python train.py --arch="dit" --model="image diffusion model" --dataset="photos with spoken descriptions (Open Images, Localized Narratives)" --train_examples=101725 --image_size=32 --horizontal_flip=true --conditioning="none" --objective="epsilon" --cond_dim=192 --norm="layernorm" --hidden_act="gelu" --mlp_ratio=4 --head_dim=48 --fused_qkv=false --qk_norm=false --inner_norm=false --kv_group_size=2 --patch_size=[2, 2] --layers=6 --width=192 --positions="sincos" --optimizer="adamw" --learning_rate=0.0023 --beta1=0.95 --beta2=0.999 --eps=1e-08 --l1_shrink=0.03 --max_steps=29700 --batch_size=128 --epochs=37.4 --lr_schedule="cosine" --final_lr_fraction=0 --warmup_steps=590 --weight_decay=0.07
Rows from block 3, named by matrix and row number. Each number is 500 + 40 x the weight over its row's rms, rounded and kept within 0 to 999. All counts start at 0. Numbers have three digits each. After the name is the row's rms in percent of the matrix's.
# v: attention value (model.blocks.3.attn.v.weight, 96x192), inputs 96-191
v.12 089:500500500500500499500501494497500523475505500500501500501551500500999500532499500500501500500438500499500507500525511499494500507557500498514493497500501501503507498500499492478509499499498500499535501500500499500500500497500500500504500500501500501500500500500494499489483500500497499500
v.13 129:500501501500500500500500500500500475503500500500581500500500500498501500499500500543500500500500500500500500500500496500502500500500500500500500500500500500500500499500500504500500496500500500501497498500500500500500500502500500500487500500500500500500500500500500500500504648500126500500
v.14 016:499500502500417502500501500500501500498522508576609500501498504501493500500501501588508499500490499500508501496503507510554610500497499486501496502485498500500499488498497554500498554504500499495409505501499498500501500504500500501503499499499501500500500500499500414501496503500533500501
v.15 025:500501523505481532500500186500504446528507500500500523483503538527480501570500500501494541499509500523582489500543558533501500497503500500495503502484498509499499498534500500504504500499501504507499475500499471502500498496502499500728500500500500500501499467538456481497500500501502501500
v.16 079:500500500500500315500500520500505492500500491500500485506500310500501500501501500498497500500500500514498501500501500503503499500499500514500497496501497500496497500500500501502499501500500500497500500500471500500500500500500500500501500500531500500500500495500500499500500498500499500500
v.17 015:499500482497501441501500973500501499492500413503508329540487487501504499509501500501507499501503499489500500498499504385498500506468499416508499498501501472504508511502500465503496501501498500486503508501500500496501503504499489501526499499500501500498501509498506496501501496499500498501
v.18 091:500496498500500488500500541500501499502494500523500570501501489298501500500500500500500500500500500427500500500501484506500499500500500429500512500500500500501501501478500509500497502500500500500500500500499500500500500500500500500500500500498500484500500567513500500500500499500500500500
v.19 068:500501500500500501500500369500500500479591257482500500515500498474500500499500500500500526500491500558500500500497500500462504500500500257499414500500500500500500500502500497499504500505500500500500500500467500500500500517500500500499500500501500551500500500500499500500498500500501500500
v.20 079:500500498490500502500500517500500500503499500497500500501477500489505500513497500413501495500500500500503500500494502500499498501465500500500501500505501496499500500502500501500418492506497500495500499500500499497500503498501974500489500500499500500497500500500507516526500433500499500500
v.21 054:500499502500499501501506500500502509487498498506487500495501500500500499449502500500501541501500499500503775500637500500497409501449500499501499502500502500498500506501501439500606513501498501501543500500500500500501500498499499500500500500498500500499500498500427498500424499499498499500
v.22 063:500501500500499497500502500500500492499499495494483500502500500501500500500504500609500500500477500500500500501500503500491495479495500502501500498506499500502505501502502454500499500500500500501513501500500500500500500478499514500430500500498500501500463499495490493501501660500867500500
v.23 053:500501500500486500500499500500496504537498503503500499501501501500497500500498500500498501500500500500498500500500496500224501500501500557500497498501500500503504500499499500498509501500500500500500518500504500500500500500500501500499500500524500500500500500630500500500500500500500500500
v.24 014:500500502500503480500498496500501484499563158519500399504493498508500500500500500500500510499499500543499500500501532500500500500500502439500503500497498501499498499504501490507498508506501500499501503500501501500497500499500489500546500500500500500500500497500497496500497500500500500500
v.25 021:500498497494500485500500500500498500499496529501498516503501473479498500491488500493508509501498500494287500500481490471500499508496500456501466503500531500434455487500500500503500489500499503515524530500489595500500500505500496500502500500499500507500500500500501499500498500500499500500
v.26 119:500501500500426499500500500500500502503500500501500500500500520500499500500500500500500500500500500500613500500500497045439500500500500501500582499500502499500500501500500500500500502500500500495501504500500492500500500502499500500500500500448500500500500499518500500500501464500499500500
v.27 024:500507502498505503500500501500500409481502498496527493500500500500500500785498500509500501500516500497501500500500508502499494500405500508499503505500500499489481501506504427499500501510500500494426513500490500500500500551492454500502500500503500500500500500498495502505502508500542500500
v.28 107:500500500500500500500500488500499498500500520505500487500499503500500500500500500500497500500500500500498500500500500503500499500501500593500494500500500499500500501512500500500507501503500500218500497500421499500500500500500500500500500500497500504500500441499500500500500500500500500500
v.29 081:500493500501499488500499500501500500497500499500491499500506500478434500492499500484500499507492500500500500353722500500500321495503500499500499501499500500501503501500500498501502500500500499499494500500501500500500500500469499500477500500500500500500500498497092501500500470500500500500
v.30 067:500500479500497500500499500500570473497500499495500497496497500501499500514500500500498505500500500500497500500537500502500502497566500502487501501500502528501502503510507483500501535499500500500497500500496500500500478493506492500294500500499500500505500498500496500499516501504498500500
v.31 014:500500500500500500500499500500500500500500500500500500500500500500500500500500500500500500500499500500500500500500500500500500500500500500499500500500500500500500500500500500500500500500501500999500500500500500500500500499500500500500500500500500500500500500500500500499500500500500500500
v.32 201:500500502500500497500500500259500488498499500499498500499581500499500500335496500500500543476500500500499497288706500500500515500531500499500499500499500502499497500501501511503500500508500498500499500500500500500500500500500500500501500500501500500500500500500502502500518501500451500500
v.33 161:500499499499547508500500500500502500501500500503500500497501501500500500500499500500500500500501500500500500500500497501521501500501500535500537500500505500500498495499500501500500501500500500501500503500500172500500500497500500500500500500500500500500500500534500500500500500500500500500
v.34 048:500500492500500500500500500500515612488508501515473502501498500502512500500500500500500504500500500500500500503499500503495213499500500507493499500506498500498499497489498482502502500495501500499646496500500500501500499501501499500609500500502500500500500500500501500500120498500463500500
v.35 006:499500500493498492504500924500502511496505502514502506500493493298499494501500501499514486502501495483500500499496511493499501507498498498520491500502516478507502503502500467500493500500484501496500502503499498493502507500499498503519498498507502497493504502496501499501502501494499493502
v.36 046:500503499500499500500500502199502465472498500499500499500518497497521500491500500500500500557566500501499470500507498497500420500500500493500498498502500500499499500500501563480500497502500500501494499500500500500500500499498500500502500500506500500500500492500523500500531499500502500500
v.37 127:500501500500500501501500499500500501497500500499500500499500500500500498500769537500500501500500495500500500500496499499500505501500500500500499500501574494500500501501500500500484500500499500500500500500500500500500500502501499501502500500500500500499500499499500500500500499497500499500
v.38 024:500503505507504513500500493500498508601503497500504498498499520513500500497504500388490499498500500506733500500502500514525501493536500505500521495500474501538527511498499545498501500499500499495517483500512440501500500493501505500511500500500500498500500500500492501500501501500501500500