python train.py --arch="dit" --model="image diffusion model" --dataset="photos with spoken descriptions (Open Images, Localized Narratives)" --train_examples=101725 --image_size=32 --horizontal_flip=true --conditioning="none" --objective="epsilon" --cond_dim=192 --norm="layernorm" --activation="gelu" --mlp_ratio=4 --head_dim=48 --fused_qkv=false --qk_norm=false --inner_norm=false --kv_group_size=2 --patch_size=[2, 2] --layers=6 --width=192 --positions="sincos" --optimizer="adamw" --lr=0.0023 --beta1=0.95 --beta2=0.999 --eps=1e-08 --l1_shrink=0.03 --steps=29700 --batch_size=128 --epochs=37.4 --lr_schedule="cosine" --final_lr_fraction=0 --warmup_steps=590 --weight_decay=0.07
Rows from block 2 of a small image diffusion model, named by matrix and row number. Rows with one number belong to one neuron. Each number is 128 + 32 x the weight over its row's rms, rounded and kept within 0 to 255. All counts start at 0. Numbers have three digits each. After the name is the row's rms in percent of the matrix's.
Before each neuron's rows are labels from the 100 images, of 14976 (inputs lightly noised), where the neuron reaches its highest value: "top examples" is what is common among them. Only what is clearly more common there than usual is listed. The data: photos with spoken descriptions (Open Images, Localized Narratives).
# fc1: MLP up (model.blocks.2.mlp.fc1.weight, 768x192), inputs 64-127
# fc2: MLP down (model.blocks.2.mlp.fc2.weight, 192x768, transposed), outputs 64-127

top examples: text has "blue"
fc1.408 070:128130129128131135128128126128128129142128127008000131127128128126129127128125128129127129091120129136131128134136129128132129128128128128148128128128118142129128128127127126128128128128231119
fc2.408 049:128128128128128099127135128130129128127129128128255128128048152128128128099129128128128129128128255136137128126149128180032126128128129128128128128134159128128128128128128128128128128128147117

top examples: text has "black"
fc1.713 102:141128128127164126121128128129128128128128128128128093127128128128128128086128128129128128044114128136128128130128128129128065128122106128128126096130128145128128128126145128128128129255128124
fc2.713 064:125144103129127128128126128127128121128124128127128127128129131130128129185131128128128128128053128153107129123128124128128112128126060128128128128128128063128128124129194081010128128128128121

top examples: text has "color"; text has "red"
fc1.223 127:129128129000124255118128128255129203106119110129128120128128128117128128129255129183125128127129128128131128222128128129123127136129082128128129128102129120128128128111129128153128128129128118
fc2.223 060:131169128255131000127112124229131147131128128128128130128129130128128128139130135128096125123161128125119127108124126128131128128127129128115128128103128128128128128128128128128128128128122127

top examples: text has "green"
fc1.459 106:130128128255127000128124134128123175140123095128128130128128129128127128128000128000133128160132128128134128050128128132125132129130117128134128128111127125134129127129132130169128210129128128
fc2.459 075:128247128000138255128127128127128154128128138192157130128128130125128128129180130128064129128134128126128128134135126136127128128128130128125128128128128129128128128128127128128128128128118128

top examples: text has "black"
fc1.381 132:127128164128135128128128117128128179128128126120128064130059128128130128127128128130145106143128128125128124129128134131128128128129134121128127146128130083128128097130223170134128148155128128
fc2.381 079:199119000127142132128109128128121128124127125128128128128129129126128128102129128128128131129128132128129129128127141083132127128130128128129128128128128149128128110128168152125128128128121075

top examples: text has "red"
fc1.16 097:128126129130130255116128075162127128108127120128127128128128128127129128126157132148128128127128127128128128128127128128129128128128125126119128131128128109132121128129126132244128255133135122
fc2.16 077:129128128069128000142125128255128195129128142128132128128128129128128128128000131128128130128149231128129128128129128131131127129128128128128128128125128157128128127148128128128128128128138121

top examples: text has "black"
fc1.528 110:217128105129255128128128127128128160131123128128128127128128128128128128077130128126128128128128128128129128126128128128128128128128083160128129062126114129129128128120128083128127128045189128
fc2.528 121:146128128128128128110129128128128113128128128129188098128126129128128128128128128128000129128160126127126126125127151128121128128128128128128128128150000188128128128129128252128128128128128128

top examples: text has "plants"
fc1.563 177:128128128128127255128131128131128127128128126128128128128129128128127128129004128127118128138130129128126128120130128135124129128126128124124128128121128127146123128138128137224128120128128137
fc2.563 077:127205128000125101116123127102128129127129136128123132127175132129128128128000132128082128128125119125126140179147128146131127127137180128127128128133130088128128128128128123135128128128128152

top examples: text has "sky"; text has "grass"; text has "top"
fc1.74 070:203126116125144128127128127133127186123133128182125152155128128127133128127128134123128128000087000146128128127128163138129130128127086128134129128128110151127126128129143026128128090148130128
fc2.74 066:128129128128098130128129128128128131128128128129138133128085128128128128128128128128128128128075255113128128128127128128128127128128210128128128128128128128128128163128128128128128128128149128

top examples: text has "blue"
fc1.409 134:128126128142128135068128129128119128070122035128128127128128128128129122142128128120128127128126128127125125135128128125038128128124140128131129134083130128137128128155126142128127119126135139
fc2.409 078:128078128119127128128130128135128130127129078128144128130193128127128128128129130128128128128118124128129129125128127125255128128136128119128128128128133128128128129169128128125128128128128112

top examples: text has "green"
fc1.665 096:122128128255128019128127127130131175120128114135128128128045128128128128128000128129130128059128128141138128128129128131128127128128123128128129128126129121125126128106129123187128255129128107
fc2.665 106:129083128112130143164128128128131115129128132091139132128113130124128128128000128128106135128108235128131111130126129135128122128128128136126128129128128128128128128128135128128128128128128126

top examples: text has "color"; text has "red"
fc1.345 095:128130128000126130128129147255134255128125117128128130128128128129125128129255128126128128139128128127137129128131132135136130130131040127128128128131128123128131128082126128195128244133140099
fc2.345 109:128128129227135077163128128128130125141128121110138132128111126128128128129255129128076126128113133128128127123176189133106127128128132128125128128128127139128128128129128130122128128128128118

top examples: text has "sky"
fc1.248 046:131131126128128128128129128128131136128089128000000128127129128128127128128128128128123128028020128143142130128139128130128128128159120128128126097128139145128128128128102121128126127135246127
fc2.248 060:128128129128130126128128128128129121128128128169128128128000127129128128123129128128097129128084255129128128128128135119134128129128129128128128128128128128128128102147128130128128128128132128

top examples: text has "blue"
fc1.691 124:128128130125131128093129126118128255030128071125128127128128128116132121129130127131119118120125128128128129145128126126167128133134121156240128125255000129122128138055120151128128128125128082
fc2.691 043:128000128128127124132122128089123121132128122131129090125157132130128128128144122128032124129097160128128156093129128173175122131145130128153128128151146126128128128124128123118128128128127129

top examples: text has "grass"
fc1.311 107:128128128150131128128138127126128132134136129127129129128128128128133128128114128128128129131130134128110136127140126128114129127127076128128128128128128127130128125129128128128128128142128128
fc2.311 129:124132128128132128124128128128128128127128128128131128128128128127128128128143128129128128139128128231128203128131128129143128129134221128113128128128128145128128128127123128116128128128125130

top examples: text has "white"; text has "black"
fc1.272 125:128128035128170128128128128128129128125128129128128128141112128128129128184127128128128128149128129123131000128135128128130183127143087119116128227127123123128115255118182136128128127210128128
fc2.272 105:142128135128129128128130128129128119128131128143128128128124124124128128111128128128129128128130128130128098128133127126128097127128132128128128120127128128128128255132128138115128128129126151

top examples: text has "black"
fc1.517 129:128128111129098126128129124128128148128129128128128024113128128128129128140127128124128128128127128146128128124116128119128202127129182128128128087128128150124127143127089128155128126129139163
fc2.517 086:165127141126082128125127128128127124128127128139129255133131127124128128166128128128111128133135128128116138130129128128131055125148125128127128128128128128128128138131189128122128128131129075

top examples: text has "green"
fc1.219 066:108129122083128198128128128126141134131129128172131128122128128142126139180000131000125108128128128130136129000139128128134052128115127114127129141123128116140128124119130108128128128133123128
fc2.219 029:135116128014133000249139128128144124128128128038131141148125136125128128162206127128000128128126167113129126129194126189184132127152080128117128128125128130128128128127096121129128127128156127

top examples: text has "black"
fc1.495 088:116128206126084128128127130128128128126128128129128255136128128128128128140128128135128128128106128128122128135127219128128060126128122128129128204128130110128127127127162092128128128220128126
fc2.495 072:128129155128129128128128128128128127128123128127128255128128128127128128128128128128129129133113128129128128127090120160127109126107129128128128159127129128128128125129155067084128128128129128

top examples: text has "color"
fc1.259 181:128117128144124000128122171128128128101136152130128126128127128128128124140255130129125128126128128131128127125108128128116128125128109128129130128126128121114125128127122131255128128129128129
fc2.259 063:128202128255131255135148133070127122127128116127203129126140127129128128112195129128047129126126127083128166090137112141123129126128128128132128128128128123128139129134123120129128128131105133

top examples: text has "man"
fc1.460 116:133128129000128209127118126128055128128129174128000128132128127123128128130190128186125128124127116127128128243125131130123127127135125133128124128129127128141127128127128134149128125127134128
fc2.460 079:130161128255128000121135128000128142129128138128134128128129153126128128129143128128113130128129128128139125128128130130123127127126131128143128129165136129128128128173128128128128128128129102