config = dict(
    conditioning='none',
    arch='dit',
    max_steps=29700,
)
Rows from block 2 of a small image diffusion model, named by matrix and row number. Rows with one number belong to one neuron. Each number is 50 + 15 x the weight over its row's rms, rounded and kept within 0 to 99. All counts start at 0.
After each neuron's rows are labels from the 100 images, of 14976 (inputs lightly noised), where the neuron reaches its highest value: "strongest on" is what is common among them. Only what is clearly more common there than usual is listed. The data: photos with spoken descriptions (Open Images, Localized Narratives). In brackets: how many of the 100, against the usual share in percent.
# fc1: MLP up (model.blocks.2.mlp.fc1.weight, 768x192), inputs 0-63
# fc2: MLP down (model.blocks.2.mlp.fc2.weight, 192x768, transposed), outputs 0-63

fc1.408:50 52 52 49 48 50 52 51 50 57 35 50 50 48 44 49 49 44 50 50 50 57 50 50 49 51 50 50 82 49 50 50 50 51 50 50 50 50 50 51 50 00 50 50 50 49 49 50 50 50 50 51 50 50 50 53 51 53 50 50 52 51 51 50
fc2.408:50 51 51 51 50 50 50 50 50 50 50 50 50 50 60 45 17 51 51 49 50 50 49 50 49 50 53 37 32 50 54 50 50 50 60 54 50 50 50 38 55 48 48 50 50 50 50 40 49 50 50 51 51 51 50 50 50 50 51 08 50 56 49 49
strongest on: text has "blue" (27 vs 4.9)

fc1.487:45 50 41 52 50 73 50 59 49 43 91 47 53 67 50 50 50 49 50 50 48 53 99 80 50 23 50 50 50 50 58 50 58 50 50 50 50 50 50 50 50 48 50 47 50 53 50 48 10 50 47 49 49 50 50 50 50 48 47 50 50 50 49 50
fc2.487:50 50 10 47 47 87 51 50 50 50 50 51 50 50 50 50 50 50 49 50 50 53 50 50 50 50 50 52 50 50 50 50 50 51 51 50 50 50 54 50 50 50 50 50 55 50 45 53 28 50 50 50 50 49 50 47 49 53 02 13 50 49 50 50
strongest on: text has "sky" (52 vs 24.4); text has "water" (31 vs 8.1)

fc1.417:52 49 55 50 50 55 57 50 60 48 50 52 49 50 50 50 54 50 51 50 51 48 49 46 50 44 47 49 49 51 50 50 43 52 99 51 50 50 50 48 50 52 50 50 50 49 50 50 50 50 50 47 43 46 51 50 51 50 51 42 50 56 49 48
fc2.417:50 52 39 51 50 41 44 49 51 49 50 50 50 50 52 50 49 50 46 51 50 50 50 50 43 50 51 47 50 50 50 50 50 50 47 49 50 50 50 50 51 93 49 50 50 50 50 16 47 50 49 56 59 50 50 72 46 50 50 50 50 41 50 50
strongest on: text has "color" (34 vs 13.2)

fc1.231:50 49 52 50 00 49 33 46 00 50 51 51 45 53 56 49 49 50 52 51 54 50 52 50 29 54 50 50 47 50 52 49 60 51 64 56 51 50 49 49 50 33 50 55 51 49 99 50 52 32 50 50 59 99 45 99 41 50 50 50 51 38 47 51
fc2.231:50 50 50 50 50 17 00 43 50 00 50 50 51 49 48 50 11 50 51 50 39 50 50 50 57 50 48 49 50 50 50 50 51 50 50 44 50 50 50 48 50 42 51 50 50 50 50 50 75 52 53 53 50 99 52 99 61 67 50 34 50 50 50 50
strongest on: text has "sky" (67 vs 24.4)

fc1.691:50 52 51 50 50 69 50 49 48 37 41 66 50 50 47 50 50 51 50 50 00 52 89 48 51 50 47 50 50 68 26 52 44 51 47 50 50 44 50 50 48 49 48 50 50 58 51 50 50 38 47 50 50 58 50 70 47 56 64 50 50 66 52 50
fc2.691:53 49 50 54 54 86 45 50 44 45 50 60 44 44 52 37 33 72 53 50 50 99 46 50 50 53 52 66 59 60 57 50 43 50 42 50 46 50 50 50 50 00 48 50 55 50 56 51 50 50 50 50 50 51 50 64 13 49 47 22 50 19 50 52
strongest on: text has "blue" (25 vs 4.9)

fc1.687:50 51 50 53 50 49 50 50 42 53 46 50 49 50 50 49 49 48 49 50 51 50 43 46 48 56 50 58 43 50 51 45 50 50 50 50 50 72 49 49 57 50 50 50 50 50 49 50 51 50 54 49 50 62 54 54 52 50 51 51 50 50 50 51
fc2.687:50 50 51 49 53 48 45 50 50 50 50 50 49 50 52 50 48 47 50 50 50 50 50 50 50 43 51 50 50 50 50 50 47 50 49 50 50 50 50 50 50 50 52 50 49 50 50 50 50 50 50 60 48 50 50 50 47 50 50 50 50 50 50 47
strongest on: text has "sky" (49 vs 24.4)

fc1.1:50 50 54 49 50 50 51 54 63 50 46 22 50 50 47 50 50 50 50 50 50 88 50 31 58 24 49 50 50 51 63 50 51 50 48 50 50 50 50 50 50 99 52 40 50 50 50 46 54 51 50 49 50 50 50 50 50 50 50 47 50 51 51 50
fc2.1:50 50 49 52 55 51 50 43 50 49 50 45 50 50 50 59 56 47 50 49 49 51 49 45 50 53 50 49 52 50 46 50 50 50 53 52 50 50 54 43 50 76 50 50 54 50 49 77 51 50 50 48 50 52 50 50 40 50 50 55 50 50 49 53
strongest on: text has "blue" (26 vs 4.9)

fc1.445:48 50 50 48 37 57 52 45 50 99 32 08 50 50 50 50 50 00 50 50 89 99 99 59 24 50 49 52 50 46 38 51 53 50 37 50 51 51 50 50 53 42 56 50 50 50 69 50 50 44 50 51 49 61 50 69 57 52 50 50 49 47 53 50
fc2.445:50 52 51 50 49 58 52 51 50 99 50 59 45 47 51 00 00 50 50 51 50 93 93 52 49 29 49 49 51 50 67 50 50 50 50 50 50 50 50 31 50 10 50 50 50 50 50 50 49 49 50 50 52 50 50 49 51 50 49 15 50 50 50 50
strongest on: text has "blue" (27 vs 4.9)

fc1.409:38 51 37 45 00 50 43 51 49 63 53 49 50 50 50 50 50 50 50 51 00 50 78 52 50 40 49 56 99 50 34 50 51 50 50 49 50 51 50 53 53 48 52 51 50 49 50 50 49 46 49 56 53 80 51 99 46 48 86 52 50 30 51 50
fc2.409:55 52 49 43 54 51 22 50 50 14 50 49 50 56 52 50 58 44 50 49 00 49 48 50 50 81 50 50 50 50 50 50 50 50 51 50 51 50 55 50 50 56 50 50 49 50 49 37 84 54 50 32 50 49 50 49 48 54 44 51 49 46 50 50
strongest on: text has "blue" (25 vs 4.9)

fc1.753:50 46 47 49 50 50 51 60 50 50 49 50 47 48 50 50 50 50 42 50 50 50 49 49 67 50 51 99 56 50 48 50 50 49 50 56 50 50 50 50 50 51 50 50 50 50 50 50 50 58 50 50 79 50 50 50 52 50 49 52 51 45 53 50
fc2.753:31 50 50 50 49 28 55 50 50 50 50 53 50 51 51 49 46 50 50 50 50 50 50 50 50 49 52 34 50 50 50 50 50 50 49 52 50 50 49 50 50 51 50 50 50 50 51 48 53 45 50 50 52 50 50 50 47 50 49 31 50 50 50 50
strongest on: text has "sky" (55 vs 24.4)

fc1.82:50 50 55 50 49 49 52 50 50 50 46 50 47 50 50 47 48 45 49 50 64 74 50 48 47 50 50 50 40 50 50 49 50 50 51 49 49 50 48 48 25 00 50 51 50 47 49 50 50 54 53 51 51 50 50 53 53 60 50 51 55 50 50 53
fc2.82:50 50 53 51 50 28 51 49 50 49 50 49 50 50 49 44 00 51 50 49 32 50 37 50 50 50 53 40 50 50 50 50 50 50 51 50 50 50 45 50 50 37 50 50 49 50 52 49 50 50 50 50 50 49 50 50 55 50 50 24 50 66 50 35
strongest on: text has "blue" (30 vs 4.9)

fc1.462:52 59 54 50 51 47 53 43 50 51 47 50 47 50 50 50 49 51 54 51 52 50 48 39 50 53 51 99 45 54 67 42 59 50 40 51 50 43 47 50 50 43 43 57 50 49 48 51 50 52 50 51 52 50 99 51 50 63 45 55 50 46 49 53
fc2.462:45 50 50 45 59 10 56 50 50 50 50 50 67 50 40 43 16 50 52 50 50 50 50 50 49 49 61 50 26 50 51 50 47 49 50 66 50 50 32 42 48 49 50 50 46 50 73 52 49 50 63 51 50 32 62 46 76 56 66 33 50 44 50 36
strongest on: text has "sky" (50 vs 24.4)

fc1.169:49 50 50 48 48 50 50 43 49 50 36 53 50 50 50 49 50 54 50 50 42 50 50 50 50 50 38 64 99 50 49 50 50 96 29 50 50 59 50 51 82 18 51 50 50 50 50 51 52 49 51 51 00 50 50 51 50 50 49 50 50 78 51 50
fc2.169:50 50 50 51 50 47 99 50 50 53 50 50 50 47 50 37 49 53 51 50 54 48 60 50 47 56 50 47 50 51 50 50 50 50 56 44 50 50 50 50 50 00 51 50 45 50 50 68 49 50 50 53 51 47 53 42 58 54 73 64 50 50 50 49
strongest on: text has "blue" (26 vs 4.9)

fc1.732:52 50 51 50 50 50 50 50 49 42 26 51 48 44 50 50 50 50 44 50 49 46 99 48 47 46 50 49 99 52 29 50 38 50 66 51 51 49 50 50 49 50 51 50 50 50 99 51 50 53 51 52 57 51 51 51 49 68 70 50 50 48 52 50
fc2.732:45 72 47 48 38 47 50 48 50 50 50 41 50 53 50 50 43 50 50 50 65 50 00 50 45 47 65 23 50 50 48 50 59 50 48 49 50 50 50 50 42 99 61 50 38 50 56 26 52 48 50 57 48 56 51 50 55 55 52 50 50 64 50 46
strongest on: text has "sky" (50 vs 24.4)

fc1.570:49 50 46 52 50 91 81 13 99 49 49 50 49 50 51 50 43 50 50 50 35 48 55 50 50 41 51 51 50 50 50 50 53 50 48 45 50 49 50 49 50 50 53 46 50 50 58 50 50 50 50 49 46 00 53 50 55 76 82 52 50 72 50 50
fc2.570:60 45 53 00 51 54 50 47 50 50 50 50 54 53 47 50 49 50 49 50 48 50 51 50 51 51 50 50 39 51 50 50 50 50 52 50 50 50 52 55 51 50 52 50 51 50 50 50 58 00 50 51 99 00 50 57 50 58 71 47 50 50 50 50
strongest on: text has "sky" (77 vs 24.4); text has "trees" (60 vs 27); text has "grass" (34 vs 9.8); text has "water" (26 vs 8.1)

fc1.248:53 50 50 55 50 50 46 47 45 50 50 50 62 51 42 50 50 50 50 50 50 50 50 50 50 51 50 49 81 50 51 50 50 49 50 50 51 50 50 50 47 50 50 50 50 48 50 50 47 51 50 50 50 50 50 46 50 48 47 50 50 53 51 50
fc2.248:50 62 50 50 42 50 51 50 50 50 50 52 50 50 50 50 52 50 50 50 50 50 50 50 50 49 50 44 06 50 50 50 50 50 55 71 50 50 52 51 53 50 50 50 59 50 50 50 50 49 50 50 53 57 50 50 50 50 48 46 50 50 50 51
strongest on: text has "sky" (50 vs 24.4)

fc1.488:51 49 93 52 47 99 54 50 89 51 57 50 50 50 50 49 47 47 39 51 39 50 50 47 46 54 67 94 42 53 53 46 77 52 50 72 49 51 49 48 50 43 50 53 50 50 94 51 50 53 50 36 50 50 51 51 51 37 51 30 50 59 50 51
fc2.488:90 50 50 73 00 50 48 48 50 58 50 50 47 50 39 47 21 50 59 50 50 50 50 50 50 55 38 50 36 50 50 50 50 50 50 50 50 50 50 44 39 50 50 50 50 50 48 50 31 61 50 65 15 00 50 64 49 62 50 17 50 72 50 48
strongest on: text has "sky" (77 vs 24.4)